config = dict(
    hop_length=320,
    spec_augment=True,
    vocab_size=56,
    encoder_norm='batchnorm',
    text_encoder_fused_qkv=True,
    text_encoder_drop_path=0.15,
    optimizer='cautious_adamw',
    beta2=0.98,
    max_steps=6700,
    lr_schedule='linear',
)
Rows from block 2 of the text encoder of a small contrastive audio-text model, named by matrix and row number. Rows with one number belong to one neuron. Each number is 500 + 25 x the weight over its row's rms, rounded and kept within 0 to 999. All counts start at 0. Numbers have three digits each. After the name is the row's rms in percent of the matrix's.
After each neuron's rows are labels from the 100 texts, of 14848, where the neuron reaches its highest value: "fires on" is the input token at the peak. Only what is clearly more common there than usual is listed. The data: synthesized solo parts of chorales (CocoChorales).
# fc1: MLP up (text_encoder.blocks.2.mlp.fc1.weight, 768x128), inputs 0-127
# fc2: MLP down (text_encoder.blocks.2.mlp.fc2.weight, 128x768, transposed), outputs 0-127

fc1.457 101:548445471481503517484468495512502494519497483509520510534493496491494513516465477520454492531542496501530515521475470565488495513503502486500517516535525514482465505539476529495586465513537492524515518491502503538484500491514473493479526498557511505517483491555518495466501487456491503511460530516495540532502473513479469504505502511515539463492535481480522493517466497441511472528479
fc2.457 097:492466506507506484483498501513494459525505471512514497494542500457506523521468485557465552534516530503520548553542453528496527494448491470573480551501521538508500452526530507490474465508479544523486487486508494536512498513528525510544513518531496525489491486507493496518497525507522454504538487503508493512530480504513494494498521538496518474509523515476510513542478516508537535506500
fires on: "bassoon"; "double"; "3"; "oboe"

fc1.707 106:512460500476504511483531522517508546474519453484511528513491524499521504533514497493503472539476516491526458483466535508510511515511509480513466545477501489518488517487476463477558474510470481487515461556520464504497431532497530519478481534520529526510496479455518510495486486477510516468485547521488536527480506505497440470495480536483516493488453486475523479460496467509498497506537
fc2.707 098:496505501466542493480503485499503486491512508512517497502515531479543487591531498560527510484477541540476492503494473515496520531495527501472498533458441539485469468510457537491536497525482495495498477506537526545516473504530495514491488496488501464516533505518520501514516493567526495547487513488497490479509470484497531477471479451490485515475479490467516509514515510503555523491479
fires on: "bassoon"

fc1.52 098:490492484431466482494499502517500468499507466494494525501463510539505519510489500527475466511521491516530520522480479525473547516484481501481484556484501476495476529519492487520521466501468518513524503484485510502502460513516456452490500536503504501470508496507451518509451485489490544506506510462457536550500458479480445486444531509460500498456521474513478534510494459484502474529529
fc2.52 105:504466540534535435539505495521518521508479525493481509464540497511483479501467516500449499470466508502533461533476458516483505490486477472523504491487449512476515460496524500473531539501481486475494502482487452525493511500491485487480469462507499543485507519520523452508510538510522498535511510482493524514512469453505486479519486545570485480550518491489509476490480514539481529521487
fires on: "tuba"; "a"; "double"; "horn"

fc1.651 093:518489519528515537456522530501467480521521467532529514475480492479498505538526492574503449472507506522477498487519467467506484484504502493492486503549535550499507507518487502474516505436482494541497491482496449486535461529499484511456558507501506477493494489493481486507486503508468473539465467571518495516489500497512471502511494535503513523504503509450503494475502545496491511545478
fc2.651 088:501541522472561545478492507455516514557553480494504491526535493479532500523521518540515498499486510509528525493516505514498524539471491510516488529473478482561481475512466512558478507516490496486538524471487502535498542525525525481488511538492495481493501497501485490474487495484485455490541513476497488493499514486477512510514485538434525502500544486486428524475517498533508529495507
fires on: "clarinet"; "oboe"; "saxophone"

fc1.643 093:475502489511485518523518506504502493490523516470536463474511457490501506527465458529486534511493533481471531522498460476487491548464530525480430468484512545474479508524486466460529489477540527491484513532514499479483509512532527463505494496521498501528485453521482502476484504513528476518485510493484578519502468483510467515516511468467520532500472511497501504484488519457493490449446
fc2.643 099:494455483469503529504506496511526532499501491505497492525522502496488483533513508519489532464515529501494521474457474516472555494521467539501537479496525483448473525502467486505501482447437515500443498515510518511533556493482530530521510487466490523524532502508511509482498477512488475530554525506535491511516516494473488479528539525479442494536534512551503507497469498480489465524529
fires on: "5"; "4"; "tuba"

fc1.364 091:520476483480488472449503518478449486545509501496491475499568490546497499541492476492468498504529495525488486485504469494491507462501486484501462466514478500498530483500533510489525483504481513485494457494454527408460481512536496486514492467518518476552483490504474494527482484501490507487480483540457503514516461512507480519510495521497489499488441535497518470512511509438511457476508
fc2.364 090:494504492538521518514519488535497487489505520470489434503511493502545493500507516471475465525525472460546499452529501493509502495521509518478514468456502495482521483508508455497518513519502481505527523507440546518504501507507490506493519533511509483522476479534483493469487501479524493528514538544482511491458537470519537506537495489542579456520503518512467478495482476510519458530552
fires on: "d4"; "a4"; "f4"; "e4"

fc1.537 094:514548494527530525497468535536501474516489533520525529493487478457482510546484480517502504486498538487473519523531479553486506513517489502467515525495517538515538454504499506488521489544461488503511529509496438471478499476485481519483503507534504525507500465496537531460487527479483539509464468526546516509493467508488465521477517470460479508470517469505508453520484530470487492557480
fc2.537 091:511535502512520484520499511517523436556473488496502489477516487470494525527452525532488507517473512544513507504511475495493496487435485519494467492526556493462510524512492537522483495443495517509444484498480485476486471519522484524549545464475498514519528501546516534460527487497530470523533496503473485519539477446477468492521531528493514490538512510494501502497485506482473520515498
fires on: "#"; "flute"; "bassoon"

fc1.764 099:492520476544540524499498532496495476479497464519510521535479524486489519494448476516493521503525494486483456509483494457507473512473532487475539477482567481486488481490533495503541491459508499482523483493509502494490465520539489491512571486531526468467510439506509487510478452542481493479485523497522537531518462484463495508487537481500518465458446491508484518529482472503491493502524
fc2.764 102:494496555490511502513530478503502464510511493490512497506537492522492497518490518533483511498462503512507485501511489485494525495449463554533492503492547517457499487522552545477447509538458497479421512502478452505547490481524519522487514535488512476503508513538501516476487509553542498507530472510443484482519480480503477521533507518516486519484515506487524500498430520493480522506481
fires on: "e5"; "c"

fc1.695 097:500465508473525515510515490521529483478507508472491497545487494468491515491478505530534481509487518460521455466466505497501494486478539502490553457499525498484473496477514505514474466518484504442520491502514514527513477513535470523523466488515502474485506515450550507507508487501491506530485511431543481528525502442477486467504520519504528507458515520535468465520478509538429477476497
fc2.695 091:519526545487543527472489509506471460530484495520509516473484496510435501507493480540532495458492539487514491532487479477534513498495537533525479488512525503515539490483534533485531526523509515445534552528503500479469526486526467504445504524508545516519491519472543471525487504506496534517482490497476490487522489489520514525502488551529537513487479485468524494507498552545467516493483
fires on: "#"

fc1.389 095:488532482524494488571552522457509454496480530513504494498535488531510508494482466483499503487491511491493533495501455515492530569517474486529479542492466526508461511502505514461542496455469519446518499504489511488499458477498531484555491496499512530480513483435519515471466512481493495490512514501475479544545453510508496492493533534478517500517519499534500521501474484475498497481477
fc2.389 099:483431473479511467477486481518518494524475486515519510508545483499533503487501482487472481459469509524560477500499477520517499476545455501485516471519515474450515473506488485456528493467481506478517524484476526524535486502469502470497468463491496502504523495496538462516505481526496463504535578482490484517502482486488496473511484495557471475492542504513534478453501487544478506510520
fires on: "c"; "tuba"

fc1.189 092:514520467479492481500482523515546532550544494480497534493528490503504488467492492469507528478507508512486495527551509480539463521480570475500471445494477515470520527443517479495491451466533475525499560515549494482487487519494521508481482520497500503482484512492529509504535547475493486523522481528459530505508504489471540530471519461496499473522480514455494485467519492497498520486498
fc2.189 112:475512466498515499487482541484479514528524522504476488474509506534478528491497499473521530511489531489448463481493497489482468537508498496458505503504518514541510510505527490527468513468510433503523487509516520493487510492531425513505506492520507563517507509499415514475509487461484514497473491523543470488496526501499510494524520512484457462480477476475449462527553488512488500508461
fires on: "<end>"; "bassoon"

fc1.179 097:478464514481481510490511517528489508509495532498505534462527491536513500529475502520518494477496530466502471498427467511495532510530555460484485488490497506471491509521454486504512475530465481461513485525450484497493473495523469494537459506462475475505497501422496517502503492469499517469456503522460469511507490490529500472503519513466504492462539536511526473476478538464474475487538
fc2.179 090:479507490525474490505486530525482522440530505535461522475514485520508523558516512488498481479474502536536533516482469508501499538475510539479521489484544545519526528495465516510510472540511476463529509496517508517499451487539513492468492482514542535511510481522492438512523504526479499523516503499493481461509503451514524484483503511551514504509489501492520500533534519501576467529489
fires on: "d4"; "oboe"

fc1.233 097:513498513464496472502494516535461487511483502490514531489473507482537506521507486496526501471495491520515473486535474535484488454508521487439439506522490543514535504471435476491460462477440469489513488505487491473465477495529507486532474474523506444464514494524488541466501504456506456516498490535520513530485499499504486463507485507503513492482444528494508483485496490545459529494523
fc2.233 114:487481470504510510422493512506510488479533509477501524507506507484547502554502483541478492530511493512535529477500496496482491529454532511481527516492505494505534518491497496511516488513552511515518561475480525468482475511485492513503499485470503468515538507513545479542514481497513479478527566523491511485492496467516527469505467534504516471463525442458472514500515482512558548496477
fires on: "saxophone"

fc1.398 093:554496487498494505505477503529501542535481505487508510492522529493510504470503457534492516527511510481506451501525454493486535496505491484542500490549439507506531481543502526513489523520448501446482453495549500467485561511508507473551522448498504487493518529448492493498506510499485503516531523460511494521513506514515492484484511467512479496492559533493508524541478503499507525473460
fc2.398 095:502465492540500536500493505488468512494504514493449504487483496498525514498494481487450526501486495457523523501534501481483495504448474524508544529516524498490511513516505471492482443451441518464544510485478538548540484505478524508532509525512475531531470519494524481533497509500484512528511582513501513457525508479522507489525482507527506510572483493488483496505524507508459462494504
fires on: "clarinet"

fc1.735 096:498463547471456477475487497482564501470499488495475509488521470541490511462533511507455473482511500499467477471509498491484533516497494507529515506493499492470468485479462470531507454495523533526494503522512528512500459524483520528545489499535498497519492541506508495499558530480477548509544521515526483527521455490509470502540472498493453513523484482465508548532487475481535471518512
fc2.735 080:535487496506521512476529476489495468515490510491521483472493509499500485508498493479523500553530491529511484485500509493478480493536459478460528463505483490514472506484467477472489456522502527508436492526469496539562529514517481512537526502496501506485541540494481527506523529520571491510519503510457498502519489445521540514456477489468520508506441506471549487480506549516496529514512
fires on: "5"

fc1.138 091:495456493467502490500512523494498437522519502490501460513563491525514499542497473502446498510543472498510447504525476452495497507490525477474475563505519552487524475519497525455476514458489455509530491506481496491486518492509489523521497432517494514523482514515552518528494524521480460530493519514506476491508479503513510493513506518480518507509476476501478531516456441495504511468475
fc2.138 090:502488502486529484456525493505501510525501478445540464501532480501536481441503515498479527523517498498530472473487491508488525489472488530508492506438513498498495547532479500498483521505491498476511515510459491448499542548514570523482528499507502441527508457496462535500537506500533522482550518544525470491454508492509523476493495498490513507501511486503463498507467469478527501540524
fires on: "4"; "saxophone"; "e5"; "e4"

fc1.128 113:549453476521487520500518457481462513446529486490505500511480432473504509525505465478482489516528517519515491502448497496513480499486505516475536496496536494493491473471481502500500497496504525467538512510508498457485466499452520514523496517526539465443475494488439520468545514528504520509511484531518538508536448523479467542526529494494527504514512479471476521486485465497503495493463
fc2.128 101:500500471474512511514503466481525425503483483511526477559515499493509521513489483549544512520503506507504484497479493510511512504500494517499513474452487489503472472491521446459482549460498463482510498526474523526496564511502483506487503516444472505452533512478562513467509472546526507483498486516486492511453464462478466497509509528470490503508516534487509500543497506513471525470529
fires on: "5"; "4"; "c"

fc1.519 103:485457501539487497540486505492453469486522450515526480511530434516475508500500503498515491539490510489497471527513490519489523449507522511463468480489482493442499474504473509458536433480490515494501494564477480499483516517513457490520529515531498504474502511511490508473517491471482497496502526543504527544525459508509477483506479504503445494492471518451542527513467480464510493506475
fc2.519 101:499512451494476530473488555500503498462508488504523485493480494481545517509501511471544516492521483499515470530492504535520506517533490507452477496484457503543476509505522455467530492560510506490511469459468549551551496498512473503543518478476502520554525516513501495477496516530510529503536538515503509500474516488487494455527494479512523509498516512429534518488501530519494505542515
fires on: "c"; "5"

fc1.316 099:513504466468497454486514464507462491496502475519503486490522492509531497531464483464483542466481513480503490486490462507467532503530481499477468492482481516479490482506476509465567504455462470510518466531485490477500465499442503470553518552526518510506494477459505552482463490482489518509482492532450509507478474510502475540492499517467472521483496497468540523483471496470532480480468
fc2.316 087:479473480503491509498509479532530487560514509498519460511503493451498501499507486516489514471497512480498407472478480535482527504489458509473509520480496494503474501484496480487475459484517512507524485526509524447507559507488490487492530428479509457485551490486536483504548496493545449475516534504514458487478508475493475475497484512499482479515520502501491473460499487521490552522500
fires on: "4"

fc1.131 092:526458484487486504478473538490486498531531473566473492475496476466507502502492531534544483459479513512554507485561480496481462484505474483493502540492503518491483451484518498474460502500517488442497491488487510475463533483494499484519507506507503523479495521470501497443512544514458449478507513491528470510485487478484471499463529516494501502515532519465484514507491495445512551543496
fc2.131 109:539493469508484462446509503492500521539497511474492499502511507503494580487483479520552499477468502544509502554521522503499500521480500464485524503473535467501506498508527419470492514508512512456475493479475471495475516524464536508532561531487495495534498511516507502488522515482504507480496585506512509522505487535514494514529524504498502470511511494505466493461506512513470514535534
fires on: "clarinet"; "5"; "a3"

fc1.586 104:541503503520521510490491469482499492452509464539498536522493501532498492509491496528458536520518544512504462477539491523510469515521524489509482483491476534500502484500500457514516461459501489504532450482480528471480524533469480472463525502498537459533468529512473484469463496506494480501450499538488477514501500488475500510539523538476470547541491494473563508489478494476508539472465
fc2.586 106:517532501493538537472505528512496507499503542496535467490464508497508501514526474520531535487522482474479507473460501516525530502517518524489489497463482475524481477501446488474522497555517507495546495526492538502530519475538502477472504474468512438551475498513583495533512519525504541514482497494485477497474556511522530501448481474472503534496520513498482537504516490501503469486489
fires on: "4"; "violin"

fc1.315 087:505490510490493474484474521420512445485498514523478471476521468493500502518501519457483469442503470474520481508477522554490507495480553550498526461505469510474451510469501499498513502485531531486496458485510482479514491500513501475503487481489531515504483526514526523496474483488458447461479496488517478519483459482488466432550487515475484518484520480484494476500482496470506500481469
fc2.315 083:547464503441477527491496513476514508449478508459527518509522519481490497467517482459487496487525528481494482501485481515495497489528522486519510452484510518473495541494529502476514480499505451490495491535480499549526551499505500526500460446509501486450472465456479484470497488507462526541494455473514476495495525503509505511440494510464523487467524528489523480490464492522463471521542
fires on: "<end>"; "4"; "c"; "e5"

fc1.463 097:533465500536503512431459535477494504535506493523494573517521495474497518519505518479504502496521488555478503498479497475508464493496493508460513500525528520446492505496512518501496470481454550445471500516516495442484467540447499538501526506493509443482488512468487497483519479487513475509498509507544525527541462518485499470512509507502514459473513498506502463507472526501506517491526
fc2.463 090:491498486521548493523511504472491432479504496511489478508528456518485516539464462523549464500499498565552546463529505498497497490466496481521486484499516476509468452509528536509453519483486486494507518490462493529517498508502507517511513527485496512496498487508511519496512498506532486491502541521445476522495472458478469545531488547499540473518539524535499494514504514512449512461509
fires on: "e5"; "e3"

fc1.604 100:518451484552517493530495465514524492493498496487517533467468460469498503532436505488452501497508526472505566489512485532488586546488488485462479485504482519509495527495453482461468468463478496512504490517498475464501475481452523510508517496522496485506520495463489529454505482478516493492521519532486460483482503505516495520511465470524470498506541488478517489475485537504521487489503
fc2.604 101:527477493521512497513478482514528471523524479521513527483486495487511520554507480535513514467502488549501492452500467525477531504536497485472467496543512474486499499465460507497548443442501538531495480489536561583469472481509467504519512477460506490490512515510500501492512483525478455495498518519481495499537475467491468500523525486466512517498524508483517478514530482520465528503518
fires on: "5"; "double"; "bassoon"

fc1.108 096:526492519565495478498479478472457483503469450508529506490495505513503505518515506566476495549468490498513506487506513483502494463518518538470518533501533497497510536518474460535473470466525507543503513459456523491488481497472518517462469466541500493520512498485471480511483496492483536529485532484484460523495486516527474525486509534476533523497499528505527562480488517434507521518492
fc2.108 091:541479508481488562507490543492466520563519520505472546506477480476478498522522509558454492479504460486500542520512492476469514502459500552522492542490480528529481537494519504497483512508472514466510488479493500491478449507503515505540469489524509519518499533463538481525528525519455519528557479492523487484493496498482523500509461505470466518473522505503459529508463512496491509485516
fires on: "clarinet"

fc1.140 099:531471504528502498495496469466507502526525519516503455458508496484532491508512499491524500474501531490468522494480552473520476486443521483458522490492539496489495524517494440528517514524498483514472517482496513471513458511527475513519447483461502477483507494515501463459480502508525486553508466495497514491556500531522506478454482450508475492519488509477478522463535501468505467574505
fc2.140 114:501512561517471573480490506498493578530557509507475486475524507528503495506510530479523497503478506511497502485511515515498521540530515537513514485501517519517526536532539575492480520511508485494507518482520506491488500502539502509453502498486492521465473482479462551491491479484432501499505478534516503481507510503526513516501528536482496469451477475489460485537527517532506499523482
fires on: ":"

fc1.273 110:475452502503515471463507503493493477528496491509503488466483514520513505515502480521526533541507510507500509456472497522499483488502506480506446512449465501462544502466500517521526454489433518485500461495484474457485506511476470542551461523499502462539508539478439502501514513497468505479485492541492537530508464541466497509516501500491471513466499500472537487479526486500470465494539
fc2.273 102:490498514539519500471485497521468474539517530503474510497478506482481493519496517504535464482497479477528536484518468499466506534498503504442509487504511498471484520496466501490553450483528487461537527494489570503480505518508457509477517449471508499524498476547549461515503483499495503499502532526480530466508490502542529513549447480518519507516479495446487504534553509486522488518501
fires on: ":"

fc1.436 096:504515472541498515485483485528480455518503467481515484516505462492504505546455465471483504501560488501519538498510504520468509546464480507499450464499530522486531498518503500471503504449459515490526525511515468465521462476519434534527520510557492524469469466521510517496533498476511526514494501519469511511510464463523458494470496539494498509478504468478494526489490496485516463493462
fc2.436 109:510463481519498502463511494462514517454455433492549489533536515494506515439500493533526507513517514519521453535478501515509504473532496490509515507448483501490429481520527468470503484527464504506460504501505479515497550524494481475537500551463478526509511517473526517479494515502511460528461511508491477517474463496477483504512542512498520470481496503467503497515506505536480512533533
fires on: "5"

fc1.572 109:532492487468479498446505502514506473485522472516503510501525490459490512508454498495482523478506536541502479509466508510492528531507501528446453528501508502495521454533554487463492461501493501503519487504503506494475458497487465474528520492546497538515496493528584516453483484560479506518476543495506513522494473515468487493482517516498501501459539521485514467521494490463525505545481
fc2.572 108:499443474518519507473496471487522509468500516468530487532511493480500498483493453548522473484508544510530551528496464502519506516460494496554568490493550523482513443520508483468472493485472506448485507566497491481527520508511534518481500518497491539516508493489486507497499497514531486513515523518506467486509500515487466510497508545543489464479551513541524487545497498521490505528513
fires on: "#"; "bassoon"

fc1.205 100:521528498513498512534514536498554461471504505493515525469554471451481508476468536520491462522500535481479498478495495496495434517495525513507523454443557481499474504499498489513476485516546520456460562501524496488568461503510452500476471541488511496487498524524500502505504512493488502502504502463492509514507480485541514525533475509518511518522459469523484495489484522488483509497512
fc2.205 090:502570560509537482524505497525466498521513482515487501490505505509469516482534496509500492486479451519521527483475500518499482485538451532499433462479529486490529495470510565520495551540503522491534487489498483538487461482509534510467487562499535503457483483497514483489473480524472530485498476500457493488542499483518510554509493515485515532477507516519510508513500521489496489484537
fires on: "e5"; "c"

fc1.308 107:430457503544525518542490477496484483461489531506491518503479495508515497504480471492493506508522509487504521507514467492488525500502512547497439488470495578457520474522520435470486497477489527433485509489509507484514487525495490499496486501523541494477485493515464493509514523483510528519487446542436508493459482499505471486493493528497499539518496501529546485516499498509476479482458
fc2.308 097:494489532523526531534495509463521549543513494502543467510499512509511486522482517481553504496513522469532502511468500515517579527526525517508476480504486524497464456505433474447509506473533498498473492526506522506524515505507490516434482513451495494537498510517526495451496506481506450492521497466483471510503493477507484481483483451498501528529498520483511506565481495510477491507491
fires on: "5"; "<end>"

fc1.587 088:539527504472493459537445508498517488521567550506503492516558463482502491468525493471458525501492501472462562507549472502527522480537499519480510496468497490466517531474512492457503485508516470536502493493474465506452505511476493496483524511509505512492467473480508474478495428478528494476497507456493521497484502521517515493512496504499540522502499483545536494514478470499514476515469
fc2.587 095:486495461469470461471459468509494472528492504503532501483517486502521509477520446531491502507526490492502490521515520468528464457495496466509539522486503511490524480530552519519557490497517506524512506518485488464448558511474474488521508461504506525521520472503458486514553501468473490503475503497543508517513495511504485472457501495475488504463523497486491463457546455514493544548503
fires on: "tuba"; "horn"; "cello"

fc1.113 094:512496532481531486520504499453515497519487497492536522498477481493512495531483496520500496536545534480490481480538516508497478489449557468514503487498508512450551496491479496479534504459524510497504490489499566494471520497454503484528471505527498532551514526493510454441514481506477453557488528494483479519472512490481490553496489490518479528517524481473533503490502520484468457515464
fc2.113 088:502492512505459553497490557493481515487537538514495488516486528539482461491499501531472505509500506503490493514489498520462511505509518502521497530461511514518490495506527489473482530515465483522565475456511544520465482476524493504489446446487483459546442483501554502537499509478468487522499469536506513462483513531505493495516509476499538506483511486504447512564496476515506509467503
fires on: "clarinet"; "oboe"

fc1.172 108:535523513485504484494478476494527462488480498474528529488496484549515509515476514491474513500508505476510518493487540521444518482472509508459565502464531470474504559501532448509554502492492502490462513501524481467479447488512503548483465504528516478514509513498469520507537506483483499473513520501498478523527469530529475542514528547474489528468506438494536509489498517525465510492489
fc2.172 101:519507521456498485494499493508508492511492491464509496511484506507482450545503520538502497491496504548491511482456466524477499515514499490481500455506553545473541481515493514496553516503460473482498500535500519506502498482510523534502467509481488505428478465502503482514508477523448522530521462524497522512522516493466534502453479520477536526433510532509529498555453483515507461484488
fires on: "#"; "horn"

fc1.680 101:485515474500523510519491514454500480475499482511497513498524462492494511509469469504465524490522498495485502512490505507490502497463495427503547469483508513446494461533492514489523489539547510548494502513490497500506464527491492498492554560488500469495444494493484534498513513495492543474500511518502494533488457492518481493555538530479496489432469467450471536499466505486501537520471
fc2.680 102:477477480484515489518533487501522529434475468497535467533527492454527501481496487495550489503481516513492488509472494527497519485516473452485478489448495491472446524498511500495485499535459489492525477543491476536527547493508557524556490497496510497482507505488494509448511503477522507498508484513486454500476514494455458464507532543515480492510486524553520485500473512509476497554505
fires on: "c"; "4"; "b4"; "5"

fc1.45 087:510490503536492506516541459515519502537485503496501482499482531523526495457468484559524483494535492497512457509527497484459500516556515537507517479538473473491509560500485514492490472522482535505473528485557484447502527524509568501480499463510505482490460488488521471463487482519524506523450473483468496549482490534512514473504457474510526517514505511518526474508521491477473500509497
fc2.45 082:467476494498497492491486480459487541489517478568517478498506501533508508528513496495472494460490527486505486526506483500463485540562530488509496482489501476509508492499511499463480467486425539468513529465529533547509446510467568460493464501505482489506526534487483472500481500495488489442462503498537498506526484535518509512513503509520461524491470505490491503466553503524500518503497
fires on: "clarinet"

fc1.338 081:479485466489451505491518495498471529558498501496489493506518488477487486561514475504441501488507508539499552473550490454492508509535482484501459469548469485521546465496524494477539510493514482477523485477477494510473491503499498459449427475462486528487501514547452483483489490514519521495519491522506503484500507508500503527469480518534496491504460520498509481496513456470509502525460
fc2.338 092:527521471547473535525505547474504477471508533506498455540523501496523550538519508441462487531535487533522456479533530476494505488470513541503553531506497477496483477511564509499458487508514497556511475494475521505473491487520480520498526488500495522535494486499458498519503510473467472527500506485517486492490522460496451510520513503515491455502513477482488500505553508489473470483493
fires on: "d4"; "d"

fc1.35 103:532533508508495497496506468533566479534550555531504469509471505491482480462496487481487498544479509495495473487541486482450523480492501542538473476501443486499516474499502478529450454500518479497499528533513466501506501501490473510508542471490510526518519502526523466517513449461486495520493482522484509488447533520491516524501473484506512512541481475484525507499507509454494503438500
fc2.35 107:472534505507477506491486514490499514512526528544539474511465509493504481544488485531555495509516491525434517494538527502506514537526465517484513543487489494506501490502438505487536499553542462539511486504507526464477512465516489494493523461515485484548517496534464520498492499521495489498505496491537514485512521459538483461480510438455470531488469516492517522508534474464515514523493
fires on: "bassoon"; "<end>"; "3"

fc1.267 101:492440477529468519532484519534517478502514494473515513485524488491513505510457475502523481504512513490483483499524483518484453528488505471486481506481519482452451476494474493471523464476503478508501485504457494458462489460487491424529482508508530487467492504502460512581517503496481549493498488504496525504498469493510460480481577498499475502490486500490539472490483533459496527493476
fc2.267 083:476546488510503537520513552516512522461492527489498464532480531535554506514469508466505503514512490494507507529485471510467523531463515511486530498465512540524509568499505438487512471520504494484511480527469528500539473491535542532505541529483520530509497514508491493525511507498486549507519473529508504492434541482482494514504503517524514508480508527536471512542469525513495454516501
fires on: "saxophone"

fc1.166 095:542478522523479500489464499434485479473491459478485523476497497475500515567505494530478516493490505508496495507450523481494488496489528517479524504470523525498525483483546544486492477482498540470500493490513470485505492529519490478530447467496535499514484523532461524541480499539486495510450490502492493551568459504525472495513534546484504504465489526485514486498491467521458471485516
fc2.166 093:490454499480505488538480521499473463510487537475459484549505522531470533503507511500477532518524533483521510512482478507501523530456542512506562504468530487511501464503508483483475526450464461465508492515476507494483537492496527521468497484478549519512471492442490486538497490525466528532494485498483480501470508495475512523504479531536534525508511502511490489565505514524472461453494
fires on: "e5"; "e4"

fc1.349 097:479491485458485471523516504476488480449525488503496530489492480548500498516498459500504494514500523520513467501529511549451458498559516536518516462479484519509499474475502492476515446472487508497529519505488477482479494486479486509516516542529537492521471554470525515482493489470447508515495477544489434523513465486506472460518511522496489537510478522483486507488522493448501455475469
fc2.349 094:510461470517483482482527510525516485509435482462539452517484519480500489463506492519557482499559475489497472469477489528480543495504504473466490479502438499509515502496474486490506456517560523489521490540504509487557558499492527470463495472486501438528507484517521481501521500507492531496499487531512500505451506503491485486494468470529510499500497514535555485516503511515515497505489
fires on: "d4"; "a4"; "4"; "e4"

fc1.571 108:495474510550504536518521496527472508496523467512519510501510477510494505500485481501481485563504525536472496519495500483472474500503466517460548495487543506486495501523532506499556483476511517465481470483523480483506478533450487492469553510544497502487474516510504469495476471472484521535458546516511471537525463537540464478516528469451500525505478476453521522506483528467488473477480
fc2.571 104:503530496501526488503501499485502484522485463511541465530542476515504501484517520526531539487489468529515522496467499513471509477512480481512447474476545483471464510511488567475492511540473535476478495489501502540520434479488540496510500539466508453491499509511497521501502521571495514494500475470489424498486496505471477540479479501488507504488552525463508509520470517487515519507520
fires on: "e5"; "a3"; "a4"; "a5"

fc1.532 098:486488506494553503514501504526512475524495521470511545511538482484507497490501477505496497509558518497457490509506515520519553519483525500499484497491515530508481506503447502466551527569467474528479520507494508482483456546506442517492532513519510498539486455477526486471554483506520506531499529497513518515517491505454466505493525562458484495482516510505489458530491503501518489444496
fc2.532 096:465502529495502497493497489457533496467496500506537479493518514484533478487505506494501493553478501523457464487498523503468489510512520487538556560455524492518488471538518531485544521547498486513485504552489460492480513513521483474533513471484493568468511522511512487485500476498506491519483457509494534511488501464474494508495551520469530462464504538482483498533508525556522487524526
fires on: "bassoon"; "4"; "saxophone"

fc1.681 100:516474514513495455540502462452464489472527465511508514506486498501536493537478510516520505510505488469515458485494511497482486479528516528491460496529525514437489552516482525504510499436481470532486483494478487476454487480518504479486536477506468473545516502520476460482477505491465474501493508478517450522478506494529475491485512506542442526514470548475544501467523485487479488476490
fc2.681 108:503485524486498510512506476519524469557539516495496496513487525517516450563546480531483489513488508511495525495490497510469544541518502483525513509515468473505498508502477456488534472516523506518518523520495560507532474489495512484476474481513492456549480540497528486557501490492470504471476523530509526495468501504544558477477469450499480543499525499524508516519524484514561510490496
fires on: "clarinet"; "saxophone"

fc1.232 091:523512500521485503475490469515502490497486445462514536469448450444485505460517511504463521518532545525490434487511459531485492506508541516531478527468512513493486507494479531492524465495504526503528506468477534500522476496479519463484527491517487450508491542499469531474497461482525505523491512487533488493496483553508499519508485547455504537508521459500501464484488494479506525533484
fc2.232 090:505524542518537481488508533493470525446515502450459506509500474482499485474503487452523496480516500520536543506488507511493501478495506458501470496469449491543483552480505551482478526542528491472540479487485503514516510476484549496507492530511501466468461515485525502529498550540495561518489513482518468480452512493532512547468473490510509522469514486521510519512477505479520482508514
fires on: ":"

fc1.408 093:517521477493515510476546517504477459505505515468498494452541487451463501464514491539504539438497479524499500494486526510519454510514510527500480473479497510567497485499502496464519512468519487529480525490516467498501475479512449508469496548516485506519502472490459509481479433487515514488529488513483484483490474438504459463488524472488523511489521484552476502490516474490514488539472
fc2.408 095:505539492518472540503501506553484494441495526496474491533508470469478502446516518463447474473534472477526449484555496502485504485495461481480484483482515468519510536482538552478476532503494484469530481491501506491497500496525487515511522481513516445447490481528455511489500508510512527530523484496484457475510514493518481552520482540506515473477478513490545488465511504475492497508517
fires on: "c"