{"n_mels": 64, "input": "log_mel", "win_length": 400, "embed_dim": 256, "text_encoder_layers": 7, "text_encoder_mlp_ratio": 6, "text_encoder_qk_norm": false, "text_encoder_inner_norm": false, "text_encoder_drop_path": 0.15, "lr": 0.0016, "epochs": 43.9, "lr_schedule": "linear", "final_lr_fraction": 0}
Rows from block 5 of the audio encoder of a small contrastive audio-text model, named by matrix and row number. Each number is 128 + 24 x the weight over its row's rms, rounded and kept within 0 to 255. All counts start at 0. Numbers have three digits each.
Before each channel's rows are labels from the 100 clips, of 14848, where the channel reaches its highest value: "strongest on" is what is common among them; "band" is the frequency band that holds the peak. Only what is clearly more common there than usual is listed. The data: synthesized solo parts of chorales (CocoChorales).
# r30: branch 2 reduce pointwise conv (encoder.blocks.5.r3.0.weight, 56x224x1x1), inputs 114-151

strongest on: note C#5; note D#5; note B4; note A#4
band: 500 to 1000 Hz
r30.3:107105123129135103162069133168158111147156120123124101129090064126131120125107136146117130096074094100102127136131

strongest on: note F3; note B3; note A3; note G3
band: 250 to 500 Hz; 500 to 1000 Hz
r30.15:130148070117095149143129165128096133090123169117091131141127116086129139151094122113132123132170144166138101146137

strongest on: note E5; note D5; violin; note F#5
band: 1000 to 2000 Hz; 250 to 500 Hz
r30.25:128155154120134083118094115099105138108143098160121131121099134117135090116189156131094124103148133122137162104106

strongest on: note A#3; bassoon; note G#3; note D#3
band: 1000 to 2000 Hz
r30.37:148156108152144152092142106107157073129120093102082091101093184145106088093151107135151118171117103121117134113145

strongest on: note D5; note F#5; note E5; flute
band: 500 to 1000 Hz; 1000 to 2000 Hz
r30.13:141116083111084129140095169119140161141153152111103089132088096109133118184116117087126097093123131137101120116103

strongest on: note F5; note G5; note D#5; trumpet
band: 500 to 1000 Hz
r30.27:109104113117073147117123132113132168126137163130136143139139122106070121106125107128181124191154131129117151085164